A small self-supervised image encoder, trained from scratch.
Model: 4.63M parameters, 32-pixel images, arch vit, patch size [4, 4], width 192.
Training: ademamix at rate 0.00065, batches of 256.
Data: trained on microscope photos of single blood and bone marrow cells, 97085 training examples, 32.7 epochs.
Rows from block 7 of a small self-supervised image encoder, named by matrix and row number. Rows with one number within an expert belong to one neuron, the router's apart. Each number is 128 + 32 x the weight over its row's rms, rounded and kept within 0 to 255. All counts start at 0. Numbers have three digits each.
Before each expert's rows are labels from the 100 images, of 14848, where the router gives the expert most weight on average: "responds to" is what is common among them; "colour at peak" is the nearest of a few named colours to the mean colour under the peak. Only what is clearly more common there than usual is listed. The data: microscope photos of single blood and bone marrow cells. In brackets: how many of the 100.
# router: router (model.blocks.7.mlp.router.weight, 8x192), inputs 48-95
# up: expert up (model.blocks.7.mlp.up, 8x48x192), inputs 48-95
# down: expert down (model.blocks.7.mlp.down, 8x192x48, transposed), outputs 48-95

# expert 0
responds to: smear: peripheral blood (100); cell type: platelet (97)
colour at peak: white (95)
router.0:176133157083110065154128208169152099132134182123116097144124147108189181110108129153142117107080190123140059132156161184180163099100164160165108
up.0:141128040128140080103149074116100185186128092128128132099116128163174067154128202158112128169128129128128136195078184102128097059166128089163128
down.0:128128191112154137084128063107135065111128103091155128128128162128073128139138095128139165189115128158128128128128075128073128206076128099088145
up.1:083175128128160085155134116087094177128114161145128147121128092092120181128195193134128128141135128115100153117089121115082128059128101128128120
down.1:128097152128184169157128124120072078150076128163073128165036121128198161177128138129162085154128163128128164128130128096194068128128128097128128
up.2:136071092120095128128146137148128128128128081128128098025128128156128081138128128227128097101132045132144196128145108112112163128200128128116134
down.2:089146101145170148128128160060128152104074128128128128096165170167170154093072167032155086128128134128103128151128128140093171125094128128092113
up.3:128125128105168158106154163117149087075140128128209131153128220105053093132147100128142128130079077153128136128166040105111128217136128075057104
down.3:092128128128128128071153061128128175102155128125128110122128128063128156118152087138168099174122126134152178085128077128133128084128128153105179
up.4:128128128128219202039110112089174134041160128128164128088128096103052128127102128128184058169128027102094169087161128128156128201148118128128058
down.4:157128180107110128164128130096128128128194134118162084169145157088145128128128095109111128195124111178187171134128128128102071135136114056110128
up.5:144086140102127060127113197078204154128137128128101128158074098128169168089109128148128128191154190071072128164128128143155099128128128128128115
down.5:125147210128118173110136128125072159102171069128128107067128128070128128151138165199128110146128110128175174038128128144128084168199128128128106
up.6:128128128058128075249128123164099174153079128119094128128176141186208128091128179136183128128049188128128128190155198128056128073128104089141098
down.6:088128096210118171082128128113128091124128055128128119101163059096164081128099128128126128128081112169128128084130094157128103099151128147128128
up.7:159119102120094124146162160128156128128105128128118140124131186128132179131082150075128101094113066104091120045128175128128154128128210151114128
down.7:128167128128128107204119145088159091111128089164165094128140128157128128163116128143153128117136184094128126178124128128128158164128082113140173
up.8:117128100128128076151128115125096146128147128166112128097093173128155128128109128093244128138105148128141095220128144154158128144128128139090176
down.8:128196133128128114128148173186082158119126128107170120128128096148184115128128075152098128128128113070115128128087103128129128084181096113128100
up.9:074081060128128185099126049061151126128116081099106146128128073137128138128168203152161106175162052122128161157128127128154141112144128124161097
down.9:128128154150110128128129128065128128049128128085128068128094172155071128133122184156154130131153058128128139128128148128087080124197128148133128
up.10:128128097069094092177134100101109128128160128193188150088134148150077198072150162128173128111086124107128134176128128043098128160109128090130128
down.10:181128095199128036095128128118063128169146093128128114168171128100128141128128167105128128151094175136128193174128128159128128126074127128141116
up.11:128128117128182128156105196058128097125082125121151128128197115128128128109088128128145128088094128181128099159162146128128083128162152115128094
down.11:110128164091141079177128128128079180163121183185128105128123194124128147090109154093104085105092158174100128173165127011128177129077096155146082
up.12:128090128128098128234128191128120111125128128127146160111211132128134218098128083087128098128070159120136128072128080128117158185167185158128158
down.12:128152127128151128128048152074106128152117100127128112118139128158155128106128157128080151103128122184092128128128128084170121123040116191173095
up.13:148128134082128107128128124128086156128128128181131154128106128201171096066145128082147154128103178129132128128113147106124085128128128146153115
down.13:140152119096169168147134159057120128073222128038143128128172090128128128083140128151128128075128128128128128080095106240157121098176116127142128
up.14:115128140128195128202114143142138150128118175198089162185091128095147087103128091086102156147117128128148108128128114128105154110126131128146043
down.14:128169111128057180101094114096087108151208128128128128128100073128128082128128130095204128166128128094180174080085121090128159126162085169176084
up.15:128128040089128108128128074077093154141128128154110128119082116110148161136165186151161128093126156115128149158192082154128128068080079101128128
down.15:087158167128195128131142087128183121184115140128128128113225102128155128128128123075128141115080128091128128128128114158111157128100202064132110
up.16:212104128128144103191189128128123180117054107150128096065196128163163086114069172128155128128152154145128128165131214128128128188128120148128128
down.16:135178134108161128088128151128128145128094128128072100042128147190128175104072161159128067128170171157089128070121085142159128185128123159075128
up.17:198124150153151127186128152093128083107105150149140148126152166108128049116115107061176143128095128141108054120128128128128122218172166149144134
down.17:091179148128128128128128185137073113128091128128174128133168128179128110118176218176081163128101112128066075090128128128108132080064184166140128

# expert 2
responds to: cell type: promyelocyte (32); cell type: artefact (30)
colour at peak: grey (100)
router.2:096131120116154114067137133121187144095137120128105131114106156150091185095150100098146109162129167104154081169161108079098096123111068131091150
up.0:151128128197128122112128128124095128063128128153128152177128184045128158138086171151177128086163066090128128072097098133076153160249128113121128
down.0:154128075128076087065128128072176128174128128098143089164128098106128145162100128128128194155128114195105128089128169111048128150162147186160173
up.1:148128119166128155128178157130128128059128129100184185112128097128128145128128156192128128128078118128176178154128190053127187100152128118152093
down.1:149128154116116093113142080165198128068075128128099186188160149141161092099128088050129128154128151128137081128184177210117138128115160104094168
up.2:154188106152128128154128136128128128128130181104121128128128101080100120171099189135128148162200128125096128128107177157128141128066172085105104
down.2:111164189050159177147128128154175109106128128128128190146086160150190093130102117128128144112110186157085093128180182107128104128165128045091176
up.3:128154100128128157112092128128128128187152070052180053128161138128209183170128187145048153098033147143161162167109128160111111128128128154133168
down.3:135128123083151162128128084128128128128087109189166255078116143129184062085144078118128158098128165115147110128128128162100128098128196152147158
up.4:073128128054130128124132146101128152165161102216110173128070128128128128128128128080082146128062154133128092115128128079085093215084128128097128
down.4:169083128144147096128069074090128128066128149197169149128151090109156153135154179104141150080128098159105100128150049127128128128121161117167100
up.5:137116128179128139163128145109128106121156110048170127178174128128156124097136128128065137144222162165119117136128128160079171087145178118150129
down.5:111161164128143071135128123164090095083128128166128128182128103128134128157095190128188179184184065137101127128089150100185163128105119161166178
up.6:167080128136101153128126128157106081102111163128082110216130128070112056105118125128108128051201121204128064089128084148128129075143128175128142
down.6:126128077141128131102145128107128096124135078107119128148128103156108128139128128128083069185162170154107101104159128158147128084186133126128059
up.7:128128088059084086127101189132173131128174089099128128190153128177128169151090087171177097154154126143128128132074148144096162101154128176128148
down.7:164127128102128091097150192109110108176158112161148034152161076128128102103082128100128128104144095126113177148090128095127102128157097206116144
up.8:103128189128124128169128165079144128166146158128128118166128116128196119081148164128142138098072128128091146106110134132146128168128195137128128
down.8:128193144128128128153156125155111081063128128128128090102128079080089106151148128089128158089128128067128156092128128093168170128128099128128099
up.9:105091110128091209128138183128160157119124115128172148154128128128173087089134201179077084060148128123094149128128128093169128097128173151140128
down.9:145128128127111098128128128182084073128165155094128161168150175141176142093109159128139156168169104197164134128128108128196107112128113128128128
up.10:165132128209056172128104128158128105128128066087132067167128128060128107095128147128057078075152141128144150141128100164120168014186128141128113
down.10:098090079128195179100111128128128165152104128154165179162143197180128128161095128080101088200173128101166125119128128067100128141149119067128128
up.11:157141151128120140151059101125165160128061154090171178116128105043128077128151130070128103096128128111094128077140128122152202142145205128151083
down.11:105128105107060133128128122127134175163103128128128114128128083134149105146096113128157199128128088186077147202104151128105083095114128155158110
up.12:128128128128128119130128127112079135135116116144150128128128087128070203210128108128128121102128143128130085171062078096177104094079128128130159
down.12:133105191112161139056110151053120096099064070168063128158119080128146128052077130119115185129128199115130162128128175180150071128128128141141088
up.13:139108128097174128124128111128149160121042083128145157128177153158093158168131128128128128128170128137175081128130177128045191081180142168154128
down.13:128128128128165073086183128115072104128128118128135089150161106128095177169128128141182143194140128128102097140075128075174128128088050179063108
up.14:128133128118138105113112204149168128114128128161128128128155076073092101129110110108092128098171141128128104093154086103094128076150168130073128
down.14:123128128128128156161098100128098108147110165101128102156108200128128101128141153119101105122118126184100171100185173248128158124183117152169110
up.15:110128187142117118163130104113084143172157110068178157100128108173098177084157128128128141166132103128114128128160128153144091188106151089128128
down.15:172182128161093121203153141097166156072101128146110140188128184162193076094148128128178106128128169128128128072111155175093203106128159064153193
up.16:177128177193076128125128128179097089130121072129103181160087138066195114163101128103128128128123131127132128128128180128192200081185163098128128
down.16:128113157105192147128128067128128144121128107128124157128128128116163128135181087078138128098128105112085128166161094128145143128151169128128128
up.17:172133160128117128143128128128128139085087087092183128090204143123133128144141128145079134180128095181157128182153144128128148035166047128098128
down.17:195128114075089099128128055113128161128187102180079128106128110128154128130128093128090128128128128128096128128168112086123109175153128128145128

# expert 3
responds to: cell type: promyelocyte (28)
colour at peak: grey (96)
router.3:121140102132147138077157148132168097133116097084119161131152157094124100123123127123135118133141144144085154084116152178133201085103186092084155
up.0:128128140158164105100128162119128128099084186148160206128128084128088128128128115154160128149179128142103128055079024198163194130080158128094116
down.0:128145168128088169128113123128128094128128182150128128128107182184153137122111089128159156099128141108135087128169153059102119162169079128091128
up.1:128139187128128128160126086169128075154128145143128157179102129081128104153153134062138143054128128139097128093077128105147171125128149128191114
down.1:127090098086132138082186084156128142128202168128128100128096103128086128136128156174114128126157099111128134172102128168147128128192136049054143
up.2:128139167186157070126139128128104074158132128168128128188128079097219128128135151086148083084137135128103177128157067183121132128122126104137141
down.2:137115130128128077150128165173128128139131128100092191128111128094126128199142049128145092128128128104085105147128122156134125166131136048167200
up.3:192128128113183060147116157156163167128128207199128128128128087129112133128117072099150087128119128100091073103157128117128133128101106099059111
down.3:163170135136109128128082165094131128176101128181170133128152085122127138062128102128157100128155128093094128104157150128058170072088108128097160
up.4:158074193144065183128076128095096128164106128156088141160087128128165128082152095037088128128096128156185159038128140120108128128181128156139128
down.4:128128154146195109128179128128128120118145091125128110128217155128121180120128077133128170180162128153090085180085146162175151149098109158128128
up.5:128046128128047128092151139117227128128068128110097174128174074128143201105128128158116152128128102139150128178069176128128128128143162158124164
down.5:147128155123080128166113169071128083090192084092144128057178145123128104154090145169107122091097058110128166081128178128128091128146148173128128
up.6:128126124166147128128128128081094103128128089077198128116128124132173129128150128226128128069116090128197128211117150129128138059128059128186135
down.6:162191172128128128091128047103128112144128074105179144095128128076115107128128113175106128109112110162153118128081091182136095128165182137128128
up.7:128128105128128128112158128078073178180128174128107128083128136128152200164133128157128129193139128083128152176128169128128146136116075060157128
down.7:121178189134128123183128095112099128099128069151100195130128099128168072091128128060170128133159128173070182132121061146128157151156160098128160
up.8:128128080128065128159161134164172060128128154095140119096128082167128128156071128159128149158128128149162161155048203091157112062138128208154155
down.8:160163128109110045094128106076128107114128214121164090076128088128135172128105073162163128123069090144171112128091117050128088128129185190167197
up.9:195128204128118128168139128128128127130128128106134098128168112128143132128127128179128093129156079152128128118096120149165157128216128128128123
down.9:111166140040128065106117104150173128164116128122106144128149119141128128128128073128149128086096144110093221188128145141155196144078128130128125
up.10:181129178128061141136128128095154102064128128128128155148128116072082178065128144127121128136231114164098101149105122127103182100144138141128064
down.10:109128128140057104121128128150128135142172128196170082128128149144202128128179062099128075099128128128090187067089233124128176092114128128126110
up.11:106069107076117183096128104128166153058115137082124128132063085128094145105128135132105184131192128128128075135153145128039159087191166128127128
down.11:168212128143128053128137169174095076113181096128070128128128142136177128142164078083128101128128128128128146128129128128125184116095111128208161
up.12:194128128114128053197128110128128170128104128128128140149128139083128128121128128153128128181096128088128128147128133128128082121128064126110113
down.12:168193083128128128128157080105128149127092131203123128079094166087106084086168124078128128121128221114128128128165179073139165125119140103137138
up.13:173080131139128156113123128094204173059128128128121178092128125119128178093143121131110172128128113056070164089079170070124197088140173172193118
down.13:055140098081108098102158143168154105103148128139128041128190084157128165124086120128085128128052042203069204128109128128113159095093108156152101
up.14:188134128106128098128128128100159128141135133128128128128128092128156084128128162084163154081173159167160172100128164160127128128128170147202128
down.14:183082087158058128128068170122147154170116098128135112116128088168137128128188098156011135076061132154128209138089110100169167141149183095083102
up.15:171128128172128118165141130155080069135128083128120128165128108099155128093155128128128068128102147128093125174159096075145128161128128134162152
down.15:128078123087124128148128061172128109181066110111106083103056128128128128128132103128128128139128128094072128130128148177153058114128070075128239
up.16:115129134138158061086090188128144128080128122110143174093168065128128186128146128128161101128163144197128096192106132128186128128105128096128135
down.16:148109171080167128132128070128128128097080102207128128103167142101127128160084086128104154180090128100155128128155072103128156123128108157113173
up.17:128159094174085156128122141128128066153128128123085128128128128101128085128184129128152098157128092128073119104128128142111065190128149128128128
down.17:128017098099147097144128128107072157128087094128128051028070128140168143128143113138182128128096193157061180192133181090177087128159073077179137