From a checkpoint of a small self-supervised image encoder.
Training: 12400 steps, batches of 256.
Rows from block 2 of a small self-supervised image encoder, named by matrix and row number. Rows with one number belong to one neuron. Each number is 500 + 40 x the weight over its row's rms, rounded and kept within 0 to 999. All counts start at 0. Numbers have three digits each.
After each neuron's rows are labels from the 100 images, of 14848, where the neuron reaches its highest value: "patch colour" is the nearest of a few named colours to the mean colour under the peak; "responds to" is what is common among them. Only what is clearly more common there than usual is listed. The data: microscope photos of single blood and bone marrow cells. In brackets: how many of the 100.
# fc1: MLP up (model.blocks.2.mlp.fc1.weight, 384x192), inputs 0-63
# fc2: MLP down (model.blocks.2.mlp.fc2.weight, 192x384, transposed), outputs 0-63

fc1.331:478500500500460419556504475598514500553500460477579545581485500536500500456461557500563500500500533506458423500436500537500500500500500493500543500441530437551454571478500532500595500500513513
fc2.331:578486443510570465521506485412483576494453438488539447447516480500461500490467500540500531496500465500459519500500503478470451500501477485566656500470460501481477500525500608558500555500447467
patch colour: grey (97)
responds to: smear: peripheral blood (42)

fc1.244:460481539493494500557549477505490500530566558588436515555527416500500500502512500597538500438500500553500478543576534505490528594449509500546500500458539450567535500475509504550567502500522461
fc2.244:523500453575500608500561509500501500419439454456500491538506548500429417472496500544500480490570474565546572529500462436485537500500531437422614514504455500435521552551461493504490568508458500
patch colour: grey (95)
responds to: cell type: segmented neutrophil (59)

fc1.224:500498512481500500500475500458489500500521458563422563519500465500409486454478500520442500500585500500493577471530527511504500508494575527487528448516468500584544445546500474500503420500553500
fc2.224:500465484506411493519500500500500519537500500464530577500500536510500500494564538466509507500500500507525558435443554500508594436500500500525447500518523500500564513496500455500444510619500500
patch colour: grey (98)
responds to: cell type: promyelocyte (28)

fc1.156:474523461500487483584500534463486483504475501500461476547541500532524448425437450513525500500500500500562452526500444462402500500462500500466465558542444544453500437500458463602478557458440577
fc2.156:442436500500500446553577527518500472471567500467555493507500500484555410602475561573591490500500500501508490500500449500500537500481449546450444500492492443491500442425528459465547543529535526
patch colour: grey (97)
responds to: cell type: segmented neutrophil (67); smear: peripheral blood (63)

fc1.90:397500550500574500500500469466500500561500428468433414500517496507500500500429502500500500500468537384500546485497500500500541536500565457500474500516446500586500542447549481546500409500575500
fc2.90:547529456460375430516500470492459451500500431433511452492537500518500500573497529540500570500500500500524500539485471458500533492500501451527562496477500524500502463591475500500485550548500500
patch colour: grey (94)
responds to: cell type: segmented neutrophil (63); smear: peripheral blood (51)

fc1.329:572448452482546483463500403494552534500500453534399500540410450500500529500500500574474518488453450500500508484500500497447455565462500477529532500473500484440425421465536527500483574536553560
fc2.329:456530500537556560514548534479500500482447422522529482500517547500500423527516437492532500513497521501467500500546479482515500497500520500536674552500495476558496500478465612500534542491526476
patch colour: grey (99)
responds to: cell type: segmented neutrophil (67)

fc1.365:520533474500425439500484461500551546500527431549474500551464520491523416500500474500552521480488500530457522495500521428562500481459500535537500515517424525526450440486461527500473444500500470
fc2.365:500466492463500500500552568521473500473500560500503545500525469526514423465519500514460436512569531471549500445558562500555546483500544495562636500552548451574500583472425609462500500500480489
patch colour: grey (94)
responds to: cell type: segmented neutrophil (42)

fc1.303:560511454469462458500522538494500458500500565500587570476472500537500421483500551521500469500500500490618500516500500451517500448500500474500500456460437503509500533433393500500545476500527500
fc2.303:500532500520435435552504500482500445469506460415491464500500480420500548532525563500512462500564543445500500500500512490524494500500500500565529400548475444500406500444500529500592500490500500
patch colour: grey (97)
responds to: cell type: artefact (27)

fc1.133:482500530546602500556454538500435422500500460549476543428500500500572500500468531478471494470500500500466520463500500430417500450490414394482462543500500587500515483500500530386500500500510513
fc2.133:417500500500526444413500510500593463471478472473484446500472552500444463471533540500447578544443528500500521521564510463528433627535500548515500500500500511441500531500500569500415484500500442
patch colour: white (67)
responds to: smear: peripheral blood (73); cell type: segmented neutrophil (45)

fc1.227:500551500477556465500504500500503527594500500469500506531500500500473500500440500420486543500519500391500500500549572478500503429504500482500466556603485500537509480531555504556500494507500500
fc2.227:500500530427439435491456536546500446494461515418500409547488469549473476500573553466557500500440500441506478500475490449596524535458500500500407428500513474500517500500500428463500443500451544
patch colour: grey (97)
responds to: smear: peripheral blood (71); cell type: segmented neutrophil (51)

fc1.286:387554550538537500500500500616500500548500500500448531463474575500510437424478500409588544459514472483500471500500524550586500516423500500540533563500452500500500477500536443500610500462438534
fc2.286:551500510525509493538460467500567434550545500512529500577436500502500522505500530534437500537500500500449500500575528500500500500500482500465398478500483485500517558424500389500471435484455500
patch colour: grey (94)
responds to: cell type: promyelocyte (25)

fc1.174:532500525508542441540526466505566500500500474518500466500463573454458468472458456500465529542553427500584500500499500463500500563519453449521466525539500481553500530483548488548561500506546500
fc2.174:500500500500494511467500501486500465529500536500493555416536448590505556562471500491500500486452500500539500480545565509540524407538500509462500568524500478478500500500601492471365500500500468
patch colour: black (42)
responds to: cell type: promyelocyte (26)

fc1.375:424500505499509476542524448500449489583425409474500473500474500549448478531410467400500535550567500500556466500500508464500500408556500503534466509471537447501459500573543476507500536529530530
fc2.375:488500456500500534476500532558555500501470500540445500549519496498473454526460451553472500475437484447500510567500475500430461565499523507500611500518500535478490537552500581471476539525462485
patch colour: grey (98)
responds to: smear: peripheral blood (69); cell type: segmented neutrophil (52)

fc1.287:547500471446444434473478466500541575473500535500457500541500534500475516534451578457536557541588500517558528569443460500523521534529500559474500469458551405533500469470428473487469493603523555
fc2.287:500500480587570543505524491533527530482558484536556500500500486594487396471526446500500472512570500538447472557471467483483500430468554566444595553500449497474457526462433500500489420471500516
patch colour: grey (94)
responds to: cell type: segmented neutrophil (62)

fc1.75:500556500500500531568470500500531450443429555571465450481500527552576500484500451442500500538500500500497494500500535500517500452500500490409500564512535481500453529551444463548529560544450514
fc2.75:504389500535500513466500433492500545459545537500500500514500500500500599500519590510455449500544533500500575567548500500565500524500495538462445540558579437500490444479488472472500546593513520
patch colour: white (96)
responds to: smear: peripheral blood (79)

fc1.272:418500509547539470467521484498560500534459500500504538544500480451480447434463443547479500466512576454507500472481465447427500563540559500481505500516463449500517465500500436440500463562476595
fc2.272:500522500489476480488471444453376520567508533482500538467500466579404622554500500500466536500431462516500450520438541511556596500500500541500414500500500560446469544475500435457467500581548508
patch colour: grey (95)
responds to: smear: peripheral blood (44)

fc1.85:530486500465517528541525453489461580500500528496500484602500547472467527515510522427455444500500500500417500524457429500453500478500500510456465551446500420442555460500500454411500518544500500
fc2.85:556470514576435453413500476500451579531500418500574500500500500500461584444448500519542500499474481481510569500450419493489461458442500500571465500500436582419500514533494451537500500525500500
patch colour: grey (95)
responds to: smear: peripheral blood (37)

fc1.228:507527470482500500539531476500500500500550473538472500500500452538450545500468442484500500485524500512557476576476444508500500588593500533517540485500554454500437500525500545500500467533454584
fc2.228:472472489536573569509549500496505552446504407480452441518500500524524500500470500500500550523507489555482500533500434519500500553562500441514646500518522479494500514500504596526516546500516561
patch colour: black (34)
responds to: smear: peripheral blood (37)

fc1.259:500500620500489541473500500531439500511500499500583572500555500434500494478465444513420485454440500500454500473500472497454510592527538451549527445550590500550500500491530500546500500456500480
fc2.259:500396479500439535485500500442500446474443512524506442417479576518555502500450500489487462500439549500500540500541431500437518516447421456596500500453512583500500432477562483527458521472500469
patch colour: grey (96)
responds to: cell type: erythroblast (50)

fc1.320:511515478444500467434435560507461433500500499538572504492500515547478500544530516530500477500500563556500608500565500500538500470449472543476500500500500433514556500525500459500477500524554484
fc2.320:540441559560458500480506442529500507523441501431469460561536537575500500500524555574500435500541500516497500518500500500500500520461521450481421531449500500500515450511600500617537522500500532
patch colour: grey (96)
responds to: cell type: erythroblast (41)

fc1.219:500542439513500500523481469488552500450456500539460475462487500500538502551440524461500472465500484500522545472420399522451416500500459500470500534557478442500460520475500469515500511560485535
fc2.219:500500432469500535537552500481500477489500551525545549500422500533617512546488512518500500457415451439424518480572488462500494455528500437492500500439431520473453470500556529465405556501426473
patch colour: black (31)
responds to: cell type: promyelocyte (27)

fc1.314:505500511420504444541500500476564574519500500417500500500500462500520456556500500545546479577500500500500420592500500586528420542438500500458500492417458574435419543554553442500500514474408462
fc2.314:500502409481565449499538500500506479448543397528510521455498500418451500500504525441585500489437516578500461474499492500499457531494500443466547500509555500500500500500500500500542542595433509
patch colour: grey (96)
responds to: cell type: promyelocyte (26)

fc1.296:563500500500451500460500530483464530500500560522500500594562500508567451518500430502500483456544564563472500491470548492457540454468516593500443500500563463565541546549417443500500492446463452
fc2.296:500474507524509537500500536552596552539520461500483394541435500500459500499574500500500536561536568500474602528550478500500500588530500450469485500500538502509479487548584462500459500500563500
patch colour: white (85)
responds to: smear: peripheral blood (45)

fc1.97:442538500453500549487500595500500500500500536509416500500523501500384544445500479500559513500584544500477540500500465538525443508500428500541500500554533500518464517484499500586419500522563463
fc2.97:520498441538547426500500495454522520417500500526500500409500456456526483491519477500478553563500595529530540486359432500477500469457448500500541466500449540518456499487500485497528500499563530
patch colour: grey (96)
responds to: smear: peripheral blood (53); cell type: segmented neutrophil (40)

fc1.342:500465516459540500504489500540500496559500500530435468533500440496456447500535471500527500547500552481409467500500500500595500500395500407483488500504512483500500500515570468523500443419500500
fc2.342:500586460490500484500438549500416468509549510500603600486464526500500500481500566500500500447488500490520465458534500426500553422531541595464500535516472477500453532454522439500427442500493526
patch colour: white (68)
responds to: smear: peripheral blood (64); cell type: segmented neutrophil (54)

fc1.366:470553543387500456500454519539500448590500500500500500622603521523500457409525500465527464554537580500449521500564500517541514440423500500499473515482472510500500583549535500500470446434507500
fc2.366:500488561504519534570472500571500493500566473572517545500483500500535422446470456484500500500554499500536572526500500452491567488485601540443444572527491500602523448413500395536500521516500545
patch colour: white (70)
responds to: smear: peripheral blood (42); cell type: lymphocyte (34)

fc1.150:463500618500552580500543551500498502498500479543500594546500500500477514453476547547511507500500518425500507550544558438500528500422522409543500500500456446500558489523505458539615475433535517
fc2.150:542500500501500456500500537519500500462445393451500500441468504500500395572491500500500500565447543500529537414506500457536488500478538500520500493500514540493524500477499568472500590578475489
patch colour: grey (99)
responds to: cell type: erythroblast (41)

fc1.173:439494530486454500490529513500403521500532473527471420492498507500536471384442532523500500478451482504441624500545472500500482500416500541522500500500546514555500500552456500509513513500500566
fc2.173:500541522561539500500517573500500541500492436429500557478500500500500489490500500500500525500500611538548481482500471555507500500536500472490620591500500549500528500459409516500485466555500500
patch colour: grey (98)
responds to: cell type: segmented neutrophil (54)

fc1.34:500568471500495429523450500441509520523500414516500476549498528500500452480500437458500500538481500500500511498523500557543513440457456568469433500529500527500466547584500500503500491458582456
fc2.34:465427500514556549516523500575570500500500569463500500490500500491563506481463492437500500465505493500522466534515500558536533500500458500561384500528408537500500476500580445500500500500438500
patch colour: white (82)
responds to: smear: peripheral blood (96); cell type: segmented neutrophil (74)

fc1.349:500484500500500462500490483469571500529507463454482468482458527497518483583484459434545555500537464467452500492523511451607545518524504439497491500564500562449500462466500489571459454431551462
fc2.349:458534480492555491483500552509443528500613500514500500530525444500484500500500472456500504457500431447495500473449563500500566500528500482498567468511416500517500550500385542460571549538457500
patch colour: white (60)
responds to: smear: peripheral blood (54)

fc1.355:500500500500521417561519469500500500500500522501436500575508499446525500500500451546482479500500500500500464500555458532473500541539512450443486518542503464500436465545500468524575544500508482
fc2.355:457564500529512505548576500582554500541503506473491526441538523557555524533454500500516483500500479500500500519500500474554500500461464500508396487500500545475501460500568500504424522495432514
patch colour: grey (96)
responds to: cell type: artefact (28)

fc1.283:485474500500485450474457443600539520495500526548447500453539461483453500500490567500500533487585500500586500468515450437441566547500500506463500488546500500586472534500500430524542469561475560
fc2.283:501476508500500500471458461536451520557465481503500514500493507541529518496500500515557471557444452495500490451500498487564475455460487500486396563452500559500482430500558501500457418458535475
patch colour: black (34)
responds to: cell type: promyelocyte (26)